config.toml
dataset = "retinal OCT scans (Kermany 2017)"
crop_scale_min = 1
horizontal_flip = true
inner_norm = false
max_precond_dim = 1024
warmup_steps = 250
Rows from block 5 of a small image embedding model, named by matrix and row number. Rows with one number within an expert belong to one neuron, the router's apart. Each number is 128 + 32 x the weight over its row's rms, rounded and kept within 0 to 255. All counts start at 0.
Before each expert's rows are labels from the 100 images, of 14848, where the router gives the expert most weight on average: "responds to" is what is common among them; "patch colour" is the nearest of a few named colours to the mean colour under the peak. Only what is clearly more common there than usual is listed. The data: retinal OCT scans (Kermany 2017). In brackets: how many of the 100.
# router: router (model.blocks.5.mlp.router.weight, 32x256, trained with AdamW), inputs 0-85
# up: expert up (model.blocks.5.mlp.up, 32x64x256), inputs 0-85
# down: expert down (model.blocks.5.mlp.down, 32x256x64, transposed), outputs 0-85

# expert 13
responds to: finding: diabetic macular edema (64)
patch colour: grey (62)
router.13 [128 149  84 120 127  61 137 160  84 155 141 152 133 134 135 101 109 121  65 132  66 134 163 139 181  88 151  60 131 179 158 119 117 129 141 171  94 141 153  49  92 158 125 120 106 147 110 113 151 106 131 102 187  97  99 117  84 104 171  91 174  90 143  93 118 136 135 192 122 118 133 177  90  99 167 120 135 150 135 113  95 121  76 145  61 115]
up.0 [132 166 103 160 172  99 109 128 114 103  99 116  41 180 100 170 103 202 113 193 101 143 150 157 130 127 115 127 138 146 128 108 155 117  68 140 131 102 159 124 147  97 146  78 162  85 103 146 123 138 142 196 103 127 128  88  95  99 143 114 127 116 157  45 150 143 171 156 115 127 126 112 127 168 160 108  96 131 205  88 158 143 162 159 119 118]
down.0 [132 174  89 131 108 159  82  89 132 140 133 102 119 100 162  96 100 132 126 162  96 152 147 133 126 161 131  88 169 185 146 151 180  86 101 134 102 158 125 100 136 165 154 129  94 118 156 124 168  66 158 146 126 141 124 108 111 133 195  97 138  94 178 153 147 127 170 117  72 132 152 124 111 119 167 128 118 141 124  82 146  83 106 146 116 137]
up.1 [149 152 124 120 166 139 103 121 167 145 185 128 181  61 119  96  98 109 128 115 145 152 137  91 186 120 151  99 102 139 142 116 104 104 163  98 181 150 108 116 113 116 156 165 106 184 148  93 128 170  94 190 162 105 143 120 128  96 163 138 152  85 144 129 110 138  93 122 122 143 107 149  92 139 108  95 226 142 150 140  91 154  88 120 104 121]
down.1 [193 148 100 135 187 108 148 102  89 171 123  93 146  86 110  77  95 133 104 162 154 186 127 181 115 135 207 107 170 146 127 126 130  88 131 148 131 110 191 124  40 115 127 143 124 105 198 102 172 126 127 143 165 126 147 122 119 153 106 101 168  91 126 134 111 122 109 113 116 129 132 112 112 125 120  93 163 148  85  77 155  67 134 148  99 117]
up.2 [161 123 153 116 137 123 165 124 130 125  86 108 117 116 144 124 136 154 181 115 150 110 119  97  92 176 160 156 106  91 134 198 126 131 121 105 198  74 113  94 178  57 134 131 179 164 152 104 112  77 109  91  99 134 180 128 127 143 177 171 125 118 149 121 155 163  78 128 113 123 125 102 122 112  66 152 101  81 156  85 172 136  96  92 131 115]
down.2 [118 116 174 136 115  94 101 107 147 122 170 159  94  54 123  90 151 174 106 107  84 152 155 194 128 170  94  92  45 126  95 131 109  79 145 117 181 139 142 112 146  77 109 125 119 110  79  84 127 165 102 138 194  81 191 170 117 136 176  96  74 162  87 158 101 126 118 103 141 110  54 126 164 132 117 116 126 120  31 118 154  58 150 142 128 115]
up.3 [146  97 155 154 126 190 176 154 120  36  84  93  99 166 110 149 130 140 161 134 146  90  83  81 130 182  75 129  76 117 148 143 131 138  94 131 163  64 156 113 194 131  57 142 164 115 153 139  62 105 107 159  55 142 193 126 128 140 110 117 121 165 141 155 162 104 105  98  96 127 119  97 145 113 113 135  91 109 180 109 180 144 142  97 159 167]
down.3 [159 188 142  91 110 135 136 225  84  81 125 151 117 117  81  95 149 105 142 173 129 129 127 117 194 151 123 105 188 145 181  74 126 136 103  94  59 145 182  92 150 174 138 171 112 187 144 176 106 150 135 145 167 161  79 102  96  85 166 135 127 137 145 170 103 119 154 140 129 102 109 129 160 127 132 190  69 121 141 136 151 114  98 156 149  87]
up.4 [120 173  92 136 115 120 152 130 124 106 185 127 128 179 150 117 137 160  95 106 101 154 180 158 124 114 110 107 187 199 127  74 160 134 112 185  98 134 127 106  92 145 140  53 147  94 115 154 149 146 200  85 154 130 139 145  92 171 130 119 131 104 174  76 132 132 168 131 125 140 137 140 125 166 154 114 131 119 145 136 118 151 106 163  84 159]
down.4 [ 90 115 125 140  66 151 155 180 156 103  83 134 125 194 128 146 158 123 166 138 127  80 129  96 139 106 105 172 103  90 182 174 147 153 103 168 166 118 113  99 172 126 115  91 165 134  92 128 106 102 172 154  77 147 128  85  98 123 119 163 103 132 149  87 146  99 166  86 155 169 143 134 160 131 148 194  85 119 174  81 111 110  91  93 128 135]
up.5 [172 105 172 195 127 109  96 126 108 140 111 110  85 137 126 115 138 115 192 121 168  59  97 107 120 172 121  97 103 115 117 137 156 127  83 134 122 125 148 150 175 126 139 142 160 113 142 110 112  96 142  97  91 155 173 112 139 144 158 170 121  82  69 113 143 110 120  98  88 215 109  76 164 136 145 174 132 106 170  45 144 127 158  74 126  81]
down.5 [144 129 168 152 105 153 137 146  92 195 101 126  85 155 140 147 169  29 128 128 151 170 128 134 135 123 206 104 141 207 156 124  96 119 150 162 163 126 135 160 120 145 134 101 115  97 169  85 153 140 149 128 159 141 144  71 120 126 121 146 127 111 166 129 133 128 136 154 151 175 144 166 116  98 137 115 133 110 117 179  80 171  73  78 139 134]
up.6 [110 125 125  82 150  97 185 149 114 158 166 118 183 135 155  92 160  88 136 141  92 120  84  94 166  89 221 130 135 107 173  78 159 148 157 144  91  83 147 143  99 157 117 111  97 175 178 104 123 209 116 130 185  82 131 188  85  99 143 143 168 129 113 169  82 137 115 120 159 136 208 185 153  98 156  84 179 133 108 140  91 132  94 140  94 111]
down.6 [183 167 190  92 176 131  75 133 145 142 154 135 145 101 128 105  55 136 123 136 123 154 152 121  95 177 121 103 135 173 102 151 165  59 143 136 118 131 149  90 132 114 139 157  87 152 160 108 172 128 102 158 154 127 144 118 145 103 175 109 110 104 142 152 152 126 109 120  74 112 147  81  78 144 124  92 180  97  99  91 146  99 105 120  87 141]
up.7 [134 152  96 145 108  54 124 166 145 133 170 148  95 194  97 155  46 180  83 140 106 104 138 152 113 122 116 118 170 172  93 112 162 113  99 127 153 128 168  96 110 117 135 130  95  72  73 131 140 123 149 125 129 150 138 130 137 106 208 127 148  59 163  22 148 137 208 141  93 127 147 145 101 132 158 119  83 111 119 121 115 124 133 159  91 146]
down.7 [107 139 121 120  77 151 125 169 177  75  85 146  87 155 147 117 136  97 182 123 117 126 133  97  74 116 103 143 121 103 159 173 144 128  94 144 163 136 121 113 117 153 120  97 161 156  95 127 108  74 190 166  81 163 146  93 101 145 158 165 102 120 150  80 149 102 160 104 132 173 116 103 164 115 164 177  95  97 170 131 143  90  81 131 148 129]
up.8 [118 131 167  64 154 157 105 141 144 108  53 146 118 135  98 131 154 103 146 132 207  95 107 129 100 170 101 127  82  99 101 176  83 124 109 116 139 138 111 131 169 118 122 103 214 149 154 113  99  72 147 116  95 196 174 118 159 149 113 117 115 129  92 134 134 129  69  91  95 157 121  68 205  93  98 156 127 130 124 114 175 118 119 105 177  81]
down.8 [114  91 103 187 100 115 138 152 160  80 132 155 105  98 100  89 140 124 142 151 135  91  76 117 138  88 124 156 113 151 160 125  73 129 121 159 106 148  76 119  86 118  88 145 137 100 117 136  60 116 173 168 128 149 174 127  75 143  88 171 185 158 121 141 108 128 101 146 185 173 115  82 110 124 154 120 108 165 173 141 117 109 149 101 161  86]
up.9 [ 99  86 153 109 138 167 115 122 136 116  80  93  87 137 122 100 118 117 141 165 151  83 185 176 120 129  87 128 135 110 125 116  98 110 102 127 147  97 106 149 143 162 184 141 136 105 147 102 118 121  84  89 117 131 123 151 114 138  89 146 161 120 151  85 117 140  89 128 104 121 108 120 123 159 154 129 108  52 137 125 184 143 147 104 145 113]
down.9 [ 86 149 187  91 132 145 118  87 158 114 100 138  89 137 148  90 110 102 168 157  82 176  86 143 119 170 170 108 124 113 117 192  99 122 142 165 122 124 136 121 104 133 107 144 132  69 137 107 179 111 156 121 144 155 150  96 101 107 110 162 102 186 155  94 132 108 107 102 111 102 118  81 112  78 124 134 139  70 127 158 155  67 121 105 157 146]
up.10 [145 150 134 165 148  91 186 183 106 138 168  78 110 115 170 157 166 164 181 126 134 142  69 104 173 105  96 117 150 154 156  98 181 127  74 172 154 146 155 121 137 177  97  72  93 151 144 176 139 166  95 144 146  80 113 182 140 177 126  85 165 138 158 196 131 112 150 136 168 187  77 148 133 179 135  99 178 171 161 108 138 151 154 175  88 119]
down.10 [136 166  37 136  90 110 155 109 159 118 144 143 109 156  84 147 103 127 141 135  79  85 140 119 107 108 106 137 133 123 170 109 114 137 126 150 114 113 193  79  97 138 174 152 154 112  62 151 111 115 128 134 109 105  92 159  74 174 135 107 124 118 146 134 155 102 193  81  93 124 162 124 136 169 190  94 124 127 142 128 120 123 128 163 166 170]
up.11 [142 110 117 111 108 132 115 142 198 100  93  97  75 108 143  92  69 148 108 102 139 109 163 112 106 148 115 157 107  99  94 185 120  36 118 129 147 196 144  81 154  90 143 123 160  84 152 127 124 109 137 152  91 155 175  67 124 173 156 150 133 126 139 114 151 116 104 114  84 113 136  98 133 161  64 153 138  64 213 114 143 151 103 121 121 115]
down.11 [104 106  43 112 140 149 154 113 150  71 124 131 176 148 164 121 148 105 125 143 126 195 124 119 102 153  70 177 121 166 187 147 100 161 134 120 215 145 179 137  72 193 171  98 123 183 143  96 121 145 112 132 112 108 137  76 136 148 143 146 134 147 101  72 150 100 104 150  77 156  79 144 137 161 133 175 143 109 142 176 104 132  82 133 167 168]

# expert 12
responds to: finding: normal (99)
patch colour: grey (57)
router.12 [105 159 120 101 118 159 185 149 177 143 182  53 113 130 136 105 184 180 131 127 130 120 127  89 155 151 158 176 177 133 140 147 140 156 137 145 132 188  98 166 146 136 109  80 148  98 198 141 194  63 123 119 156 171 104 134  85 120 141 133 113 139 192 190 181 104 161  83 172 165 135 171 115 186 165 148 146 138  96 106 120 179 100 130  80 164]
up.0 [207 130 198 163 134 124  92 112 126  97  60 160 118 155  90 138  89 138 144 156  85 110 114 140 142 157  90 130  82  97  98  85  88  75  98  95 185  80 141  99 171 111 117 163 169 117  95  97  59 121 142 126 103 118 161  74 159 116  78 114  86  97 141 106 103 174 111 138  96 131 124  73 122 114 122 135 156 143 174 118 143 104 118  90 159 129]
down.0 [ 84  94 129 134 129 130 152  55 171 133 145  99 110  99 108 121  98 148 104 144  91  96 160 109 110  70 147 103 119 119 102  88 164 177  75 178 143 102  57 129 102 117  98 129 171 138 163  68 148  97 123 138 116 166 120 108  80 126 116 147 122  82  84 104 162 118 145 144 127 175 101  90 147 182 126  98 155 116 121 144 122  72 147 123 174 137]
up.1 [123 157 115 151  86 165 149 166 181 173 151 111 123  93 139 153 167 159 144  86 108 147 164  65 115  94 126 139 163 167 177 130 171 108 168 119 176 175  97 127  65  55 161  94 152 182 151 122 166 141  91 200 150 134 145  97 107 116 119 159 107 187 164 114 156 114 159 142 167 155 163 189 121 114 122 119 142 109  85 153  82 156  85 160  75 144]
down.1 [102 146 140 118 164  63 136  59 158 122 129  58  84 161 173 130 115 160 144 186  42 158 162 104 136 135 117  83 131 164 140 164 132  86 155 170 131 126 224  83 125  38 175 132 109  73 141 122 144 117 148 103 116 140 141 116  72  67 140 113 154 141 172 100 115 160  80 134 153 148  48 134  79 165  78  91 146 168 174 137  64 146 125 104 132  84]
up.2 [103  94  63 177 165 112  92  72  82  83  95 164 160 179 147 101 113 131  86 180 112 120  87  95 118 124 137  86 119 116 120 108  99 158  78 105 147 118 187  84 158 128  54 197 123  75 126 168  74 151 139  60 102  77 115  96 146 108 100  73 145 115  89 108  82 171  71 125  92 110 145  83 134 107 121 137 117 167 140 112 162 131 179 130 163 148]
down.2 [ 89 153 168 126  77 138 164 121 190 121 106 106 155 162 127 125  99 179 126 103 178 115 101 120 112  80 120 134 127  72 149 169  45 118 166 145 121 121 119 107 113 130  99 130 135 194 103  94  63 102 102 121 143 122 138  78 116  43  89 130 188  83 172 117 157 115 139 159 137 104  97  81 123 107  90 163 105 116 135  82 137 116 130 146 167 151]
up.3 [118 122 112  86 103 175 121 109 158 138 149 112 104 114 162  85 152 185 144  76 150 183 160  93 143  90 156 128 138 165 170 125 158 120 165 137 153 157 107 141  59  86 147  84 137 184 131  97 168 137 132 136 205 110 184  92  86 133 114 168 156 172 161 153 156 129 161 127 172 159 147 125 113 158 111 108 150 120  77 198  54 161  92 128  75 121]
down.3 [114 141  73 141 158  76 105 101 123 133 154  98 111 121 129  97  97 154  84 197  95 134  94 129 166 150 136 113 116 153 121 121  81 100 205  90  84 164 123  73 162 103 131 158  91 115 134 165 134 172  72 113 155 113  73 158 165 110 132  83 137 131  74 124  87 171 100 168  99  90 107 170  92  93 124 100 134 200 135 157  83 155 145 141 133 141]
up.4 [165 169 133 107 120 137 141 132 164 189 165 130  89  67 121  72  90 117 123 101 122 129 154 126 170 124 101 105 114 159 119 154 118  79 165 129 177 155  74 134  98  89 176 145  77 200 110 147 155 113 131 174 159 129 122  75 100 108  82  99  88 102 144 121 157 136 162 119 135 148 171 134 104 176 114  57 180  87 145 125  81 177  89 127 107 112]
down.4 [103 102 134 180 118  99  86 100 125 147 134 117 152 105 173 116 180 168 129 175  96 158  83 102 112 154 139  76 133 161  95 137  51 106 172  93 124 207 159  88 168 125 121 124 104 135  87 161 112 122 126 128 153 108  54 124 126 114 169 112 158 161  65 155  78 167  72 140 127 108  76 152 110 116 114  92 155 110 126 181 102 150 158 139 170 103]
up.5 [144  82 155 145 170  61 147 156  97  84  49 115 133 116 108 129 115  95 122 130 174 128  59 181 178 161 145 126 100  89 112 106 131 122  88  89 148  92 166 117 184 126  68 159 136  92 131 102  92 155  89 124 123 135 147 127 176 148  91 115 169 110  75 125 120 186  77 155  93  93 112  93 110  86  87 128 141 151 144  93 157 140 178 156 180 101]
down.5 [ 70  67 137 155 119 137 168 132  87 156  77 155  85 165 122  90  67 122  81 147 136 115 189  61 128  84  85 127 152 139 112 172 134 141 153 138 144 160  86 107 145 133 123 149 123  72 154 161 116 146 116 140 141 130  79 106 156  87  65 144  88 166 153 121  84 107  75 153 185 113  79 154  98  78 113 120  99  60 105 138 112 198 126  92 141  95]
up.6 [108 130 134 132 158  87  75 100  77 128 107 189 133 153 178  95  79 109 114 164  80 117  75 170 187 187 105  94 103  89  90 137 114 114 115 160 121  98 105  93 156 113 117 160 128 129 129 113  81 100 103  98 107  55  82 116 160 128 147  94 157 120  93 135 121 139 113 174  86  92 114  74 100 125 119 107  81 141 173 104 162 102 173 137 140 144]
down.6 [116  99 128 158  67 164  91 118 102  72 146 146 166  69 121 131 192  96 131 129 139 124 132 134 184  92 212 143  88 150 119 102 102  94 197 151  89 109 153  95 142 132 166  92 142 137 142 163 196 105 154 102 122 145 146 139 154  81 154  90 203 155 162 151 139 149 197 116 123 135 124 211 183 146 139 158  70 155 117 173 119 142 139 119 148 116]
up.7 [146 155 131  78 119 124 131 118 158 176 168 113  89 121 123  78 153 123 138  97 140 143 135 138 103  40 172  95 140 150 127  98 120 137 177 128 157 134 135 129  80  80 163 111 102 149 148  85 163 167 144 133 189  83 186 119 117 122 109 127 124 147 166 144 143  99 174  86 167 101 160 146  98 146 155  88 224 115  90 176 110 157 127 147  62 157]
down.7 [147 104 116 163 154  87  83  84  82 122 177 121 147 111 126 106 112 199  90 194 124 167 120 160 133 169 133 102 140 143  93  93  98 113 141  69 103 146 141  98 133 117  99 143 115 107 131 197 146 172  71  85 178 107  63 185 149 140 161  76 159 155  73 132  81 193  66 167  89  84 104 178  91  93 103 108 154 170 116 114 116 129 167 172 153 145]
up.8 [121 138  61 154 165  70 118 133  70 105 151 154 113 130 173 101 170 157  62 151  88  97 109  89 171 200 140  55 112 117  95 113 157  95 124  93 125 125 166  65 134 152 145 167  51 144 126 104 120 162  87 137 126  64  68 121 167 131 138  84 169 119 136  69  97 158 139 124 108 119 154 155 104  92 143 102 160 106 112  51 136  70 128 146 142 115]
down.8 [123 164 151 132  95 154 216 133 111  85  77  98  74 123 140 180 134 129 157  86 129 136 155 186 131 129 104 175 155  80 152 166 177 162 173 124 117 116 160 155 156 130 161  69 169 151 116  61 126 111 167 137  93 151 159 102 126 129  94 148  48 119 203  88 159  79 170  94 144 173 127 110 173 131 148 149  98 155 144  86 143 122  64 121 144  92]
up.9 [140 110 133 103 150 123  90 140  95 143 146 102 151 143 136 118 108 114 110 147 167 108 159 144 148 143 168 135 159 130 105 114 154 141 127 115  43 113 162 106 133 170 123 138  81  69 168 151 121 137 142  71 135 133 110 200 167 100 125 135 139  60 118 157 111 144 111 152 102  96  93 105  90 147 113 138 107 185 115 102 152  70 132 156 146 118]
down.9 [169 132 134 132 166 109 135 132 122 135 143 174 152 126 106 125  89 108  98 114 137 134  79 137 132 135 176  91 141 174  57 110 113 101 132 109 113  93 152 170  83 117  81 155  98  82 179 125 140 157  76  63 164  93 104 173 142 136 138 119 197  85 101 147  87 157 114 168 115  99 127 119 109 114 122  90 180 118  96 100 168  78 170 115  77 103]
up.10 [ 83 150  80 101 108 137 127 125 131 134 149 156 147 143 132 116 189 129 142 155 130 131 150 147 134 135 110 151 145 128 109  78 186 149 134 190 104 149 101 143 108 135 173 102 102  96 103  80 131 155 126 104 157 166  82 144 127 130 160 155  99 116 128 188 132 180 141 127 176  87 143 123 121  75 166 201  62 150  95 182  57 147 110 183 118 144]
down.10 [100 169  45  86  77 116 114 180 123 107 157 113  82 141 149 173 160 108 135 164 106  71 107 151  92 105 163 126 119  47 179 126 136 155  64 148 152 145  95 130 179 214 114 109 118 128  97  90 172 120 155 146 106 172 169 131  85  63 109 122 135 146 201 129 115 115 134 142 150 125 147 107 145  88 177 155  75 140 131  70 133 116 114 117 141 158]
up.11 [114 144  56 124 117 101 175 140 120 118 166 101 198 153  66  62 145 156 111 130 116 145 131 151 163  68 203 156 159 153 130  85 169 126 108 182 110 124 162 158 111  92 183 107 100 162 101  84 174 125 140 109 154  93 142 148  99 151 189 128 119 137 124 129 158 121 151  92 190 137 127 155  82 133 130  82  93  97 103 153  75 119  76 188 100 166]
down.11 [166 132 104  94 119 114  95 120 123 111 146  85  86  98 150 122 150 112  89 199 114 109 115 142 145 152 141 150 162 137 141  92 143 125 170  51 111 101 118 111 200 125 121 172 158  86 126 171 105 158  99  96 122 136  71 181 158 108 161  82 144 155 113 109 126 194 104 171  64  82 176 133 142 128 176 172 141 169 128  93 131 131 171 171 135 161]

# expert 14
responds to: finding: choroidal neovascularization (93)
patch colour: grey (69)
router.14 [134 118  72 145  77 184 115 135  72 143  24 126 137 140 116 141 172 131 114 121 107 130 121 162  98 135  92 107  99 102 102 135 107 139 146 121 101 152  93  96 123 104 106 158 112  45 122 187 112  89 175  89 142 133 138 167 138 149  66  93 155  91  82  94 104 175  73  70 170 119  36 170 146  97  75 110 107 178 193 141 151 118 164 146 175 103]
up.0 [165 166 144 109 114  86  99 172 115  86 128  67  99 122  83 123  99 190 123 166 129 115 144 108 102 158  51 154 157 124 113 122 111 118  96 114 145 137 149 114 146  89 185 123  57 144 136 132 157 100 109 198 104 171 139 106  87 126 173  99 122  85 193 109 147 153 122 115  93 153 183 132 125 166 176 114 151  81  95 111 123 148 118 116 109 185]
down.0 [124  96  86 156  94 142  48  80 139 142 147 118 163 126 188 117  87 100  95  62 127 148 141 135  99 114  83 109 190 164 158 102 176 101 139 127 113 164  64 142 134 123 144  90 164 108 125 142 107 151 155 144 114 148 180 120 152 119 167 153 107 127 118 170 161  86 120 121 103 133 122 122  81 119 153 114  76 155 119 169 130  86 114 121 208 151]
up.1 [140 107 117  79 116 154 139 152 192 110 133 109 141 103 161  86  91 120 132 130 106 184 192 131 126 140 100 127 167 132 177 192  89 115 112 152 121 100 142 146 160 172 144 128 193 160 149  75 161 103 107 135 105 103 135 126  80 117  81 136 116 159 132 182 151 118  91 129  77 140 135  70 145 161 116 157 156  99  60  89 189 169 139  86 143 188]
down.1 [142 149 150 148 147 152 111  56 110 160 132 127 147 138  93 123 151 126 152  95 123 148 134 188 122  93 108 152 146 107 127 142 134 194 141 121 137  97  79 105 135  73 159 197 140  64 119 118 148 127  80  91 161 141 116 123 160 160 104 111 114 145 113  93 135 141  72 160 164  82 198 212  77  48  71 133 121 185 140 139 117 105 124 127  88 146]
up.2 [ 92 102  89 109 139 140 119  90  87 154  72 148 156 152 127 112 165 103  73 127 112 139 111 154 139  98 146  98  88  98  77  77  93 165 156  86 134  78 133 126  88 126  73 163 138 108 117 169  87 174 144  65 158  83 125 167 150 144 103 100 153 130  90 123  78 161  98 147 162  84 102 157 113  84  73 129 124 130 184 159 112  90 127 143 159  82]
down.2 [161 162 163 175 107  94 150 103  78 142  82 133  91 130 116 119 125 102 109 116 161  71  85 167 117 121 168 153 129  96  98 117 101 156 155  95 145 124 101 116  69 139  77 132  99  67 115 156  75 179  97 103 165  74  50 136 158 110 107  56 151  76 137 125  93 145 131 130 153 129 130 182 116  95  96 137 144 149  99 162 166 113 173 123 169 157]
up.3 [158 100 133 103 154 121  91 128 134 144 157 108  76 109 122 118 122 153 171 140 164 117 127  98 131 180  87 141 161 146 152 127 161  76  97 147 152  93 132 148 182 156 173 105 115 164 136  72 152 116 117 129  54 150 186 149  68 110 166 131 118  82 160 132 193  87 138 117  93 162 149  64 115 100 154 157 119  96 123 101 164 152  98 163 111 151]
down.3 [153 139 151 172 147 118 167 128 109 165 136 123  79 101 109 181 182 155 116 124 174 103 112 164  96 174 161 122 161 145 142  80 133 178 162 128  96 122  96 120 125 153  92 128 123 125 155 101 128 106 123 118 122  86 124 162 150 173 134 104 166  85 210 101 122 141 117  90 104 120 109 176 153 113 107 104 156 155 121  97 134 164 150 109 180 131]
up.4 [150 138 151  78 154 138 156 109 133 137 156 163  89 156 112  99 123 185 181 163 185  81 135 145 156 193 175 176 143 118 127 122 155  88  87 145 173 104 176 140 156 132 167 155 102 202 122 104 122  97 123 129 117 129 109 116 118 115 185 127 138  62 146 141 133  77 150  95 111 167 152 115 117 159 110 135 119  56 104  85 152 133 150 101  97 145]
down.4 [136  99  74 146  68 134 150 206  55 172  78 128  90 190 112 102 158 162 147 120 105  97 116  95 114 163 172  87  89 157 181 153  95 187 132 126 145 131  88 141 124 137 130  76 108 125  94 179 133 128 158 145 135 127 137 145 153 131 148 109 150 145 139 132 137 136 155 110 165 122 147 116 107 137 119 154  99 161  79 145 177  65 137 137 155 123]
up.5 [163 103 144 166  93 159  55 192 164 187 140 115 176 143  71  96  78 130 139  70 130  86 120  97 136 124  53 162 140 151 102 161 112  98 198 150 155  96  85 173 128  82 135 170 106 119 113 134 137 137 144 162 131 120 129 128 135  54 138 133  85 126  89 130 131 113 116 115  96 107 187 127  69 141 131 124 153 115  92 127 123 136  99 136 108 118]
down.5 [160 174 128 147  75  96 151 144  84 185 149 153  95 120 106 117 150 107 150 115 144 114  98 132 136 127 176 148  81 116  87 161 136 157  96 131  99  81 163  79 140 151 156 147  98 151  91 114 118  68 132 103 136 133  60 157  80 123 123 135  98 150 182 175 160  67 182 113 119 190 104 126 180 137 154 156 109 132 118 126 123 131 157  84 164 133]
up.6 [136 131 177 139 146  94 131 140 132 112 154 108 126  62  96 177  94 159 156 178 145 104 141 105 143 196 130 172 157 108 153 189 146  40  85 153 119 123 151 104 164 128 146  97 200 152  90 120 106  93  69 125  82 121 160 156 144 101 151 124  96 149 154 187 140 111  83 113  72 112 188 118 110 149 128 150 160 107  97  62 165 118 140  99 134 153]
down.6 [127 173 120 152 138 130 141 138 121 121 134 134 161 138 175 122  98 152  88 141 157 159 120  96 109 136 152 111 145 200 136 138 107  86 118  79 164 133 147 125 147 123 157 173  95 127 135 113  98 160 104 149 138 119  46 199 185 148 141 144  88  61  63 159 142 143 102 127 109  98 119 131 122  51 119 149 193 159 167 142  72  87 107 154 153  99]
up.7 [ 96 116 107 126  98 123 129 100 102 122  62 104 116 143 119 148 113 116  99 137 107 120 167 143 124 106 131  88 106  76  76 111  53 201 184 118 162  91  52  90  96 125 102 147 145 112  89 215  85 154 119 101 143  64 134 150 127  87  73  90 134 139  92 102  88 186 139 149 144  93  82 103 129 100  87 166 123 116 138 161 143  55 141 125 159 143]
down.7 [149  88 129 119  97 180 178 100  77 159  80 149 135 139  51  65 160  63 151 100 166 101  98 143  83 108 137 129  85 155  77  88  69 130 158  45 121  69  81 122 117  81  79 135 108 102 115 149 103 123 141 109 116 125  96  82 179 186  73 118 162  96  73 135  97 141  93  98 151  93 152 162 174 130 126 116 116 163  77 161 139 105 131 113 160 128]
up.8 [115 132 153  65  86 132 135  96 139 153 205 110 164 132  68 178 127 132 195 102 126  90 132 105 131 149 123 186 132 206 140 130 158 143 109 175 117 118 142  90 168 174 162 106 116 143 128 119 185  62 133 119  92 172 130 158  88 128 191 186 115 187 178 142 120  38 112 118 132 152 130 110 158 173 104 116  97 143 158 120 176  75 172  90  80 100]
down.8 [121  70  78 121 168 144 168 151 123 101 183  36 135  89 128 117 114 164 132  98 115 142 156 131 146  78  93 143 134 131 148 102 176 138 118 146 121  88 162 145 144 142 148 196 111 141 215 166  54 187 144 121 107 104 131 190  98  96  85 175 126 149  83 136  61 165 108 143 159 138 166  94 152 148 181  99 151 150 117 132  91  90 128 122  99 157]
up.9 [145  88 173 105 162 194 158 109 152 171  91 112 162  76 133 103  55  67  99 101 152 144 101 131  78 117 146 209  92  83  89 100 130 138 190 129 100 111  81  77 119 131 131 153 112 100 152 179 168  99 137 135 164 112 119 146 114  62 133 146 136 117 115 156 125 135 106  92 126  79 116 149  77 124  43 135 123 144 104 143 100  66  79 111 118  89]
down.9 [ 52 113  61 110 127 151 122 128 143 115  99 100 162  73 141 123 115 149 115  93  86 125 171  98 107  83  98 141  85 118 138 123 140 119 183 144 150 161 157 144 117 150 133 131 171 146 107 126 152 117 139 158 140  82  82 127  92 143  87 115  74 153 121 133 111 162 122 185 165 167 117 155 176 143 118 128  91  83  77 177  60 138 117  88 140 147]
up.10 [111 142 109  91 132  94 168 126  96  79 181 115  86 111 115 114  90 142 164 153 185 161 143 127 108 190 164 133 185 138 135 153 166 131  71 145 145 122  94 101 115 134 168  64 111 140 147  89 108  79  89 175  75 194  95 112  87 124 167 160 114 147 192 132 158  86 136  84 103 151 139 128 110 155 165 145 128 130  89 114 149 127 128 150 100 192]
down.10 [ 84 108 148  94 174 130 106 104  98  66 143 181 117 105 153 150  85 170 110  55 127 120 164  94 126 133 105 111 166 130 123 129 176  91 117 118 122 135 120 131 162  91 186 187 137 102 156 146 116 164  70 105 126 111 134 127 118 185  93  97 113 129 116 117  89 166 114 148 163 102 132 115  78 105 109 111 189 114  56 165 129 160 107 103 164 163]
up.11 [151 168 149 146 158  85 161 136 151 102 192  88  83 137 132 114  93 121 165 142 123 140 155  97 133 144 146 136 111 140 161 172 131  80 108 158 175 153 170 102 180 135 170 114 166 175 142 130 127 119  96 159 127  91 148 104 109  94 147 147  98 126 184 167 156  73 128 101 106 154 172 113  99 128 182 118 161  92 105  89 144 148 153  85  76 130]
down.11 [163 127 196 137 139 139  98 145  34  99 145 189 129 130 107 126 107 122 112 153 145 103  98 133 117 203 124 155 142 132  73  91 110 135 126 169 129 101 122 167 184 162  97 174  82  95  98 116 101 100 118 113 127 146 122  73 135 139 100 153 122 112  95 104 160  73  88 160 123 115  82 158 157 134 138 106  95 137 133  71 162 139 143 108 177  68]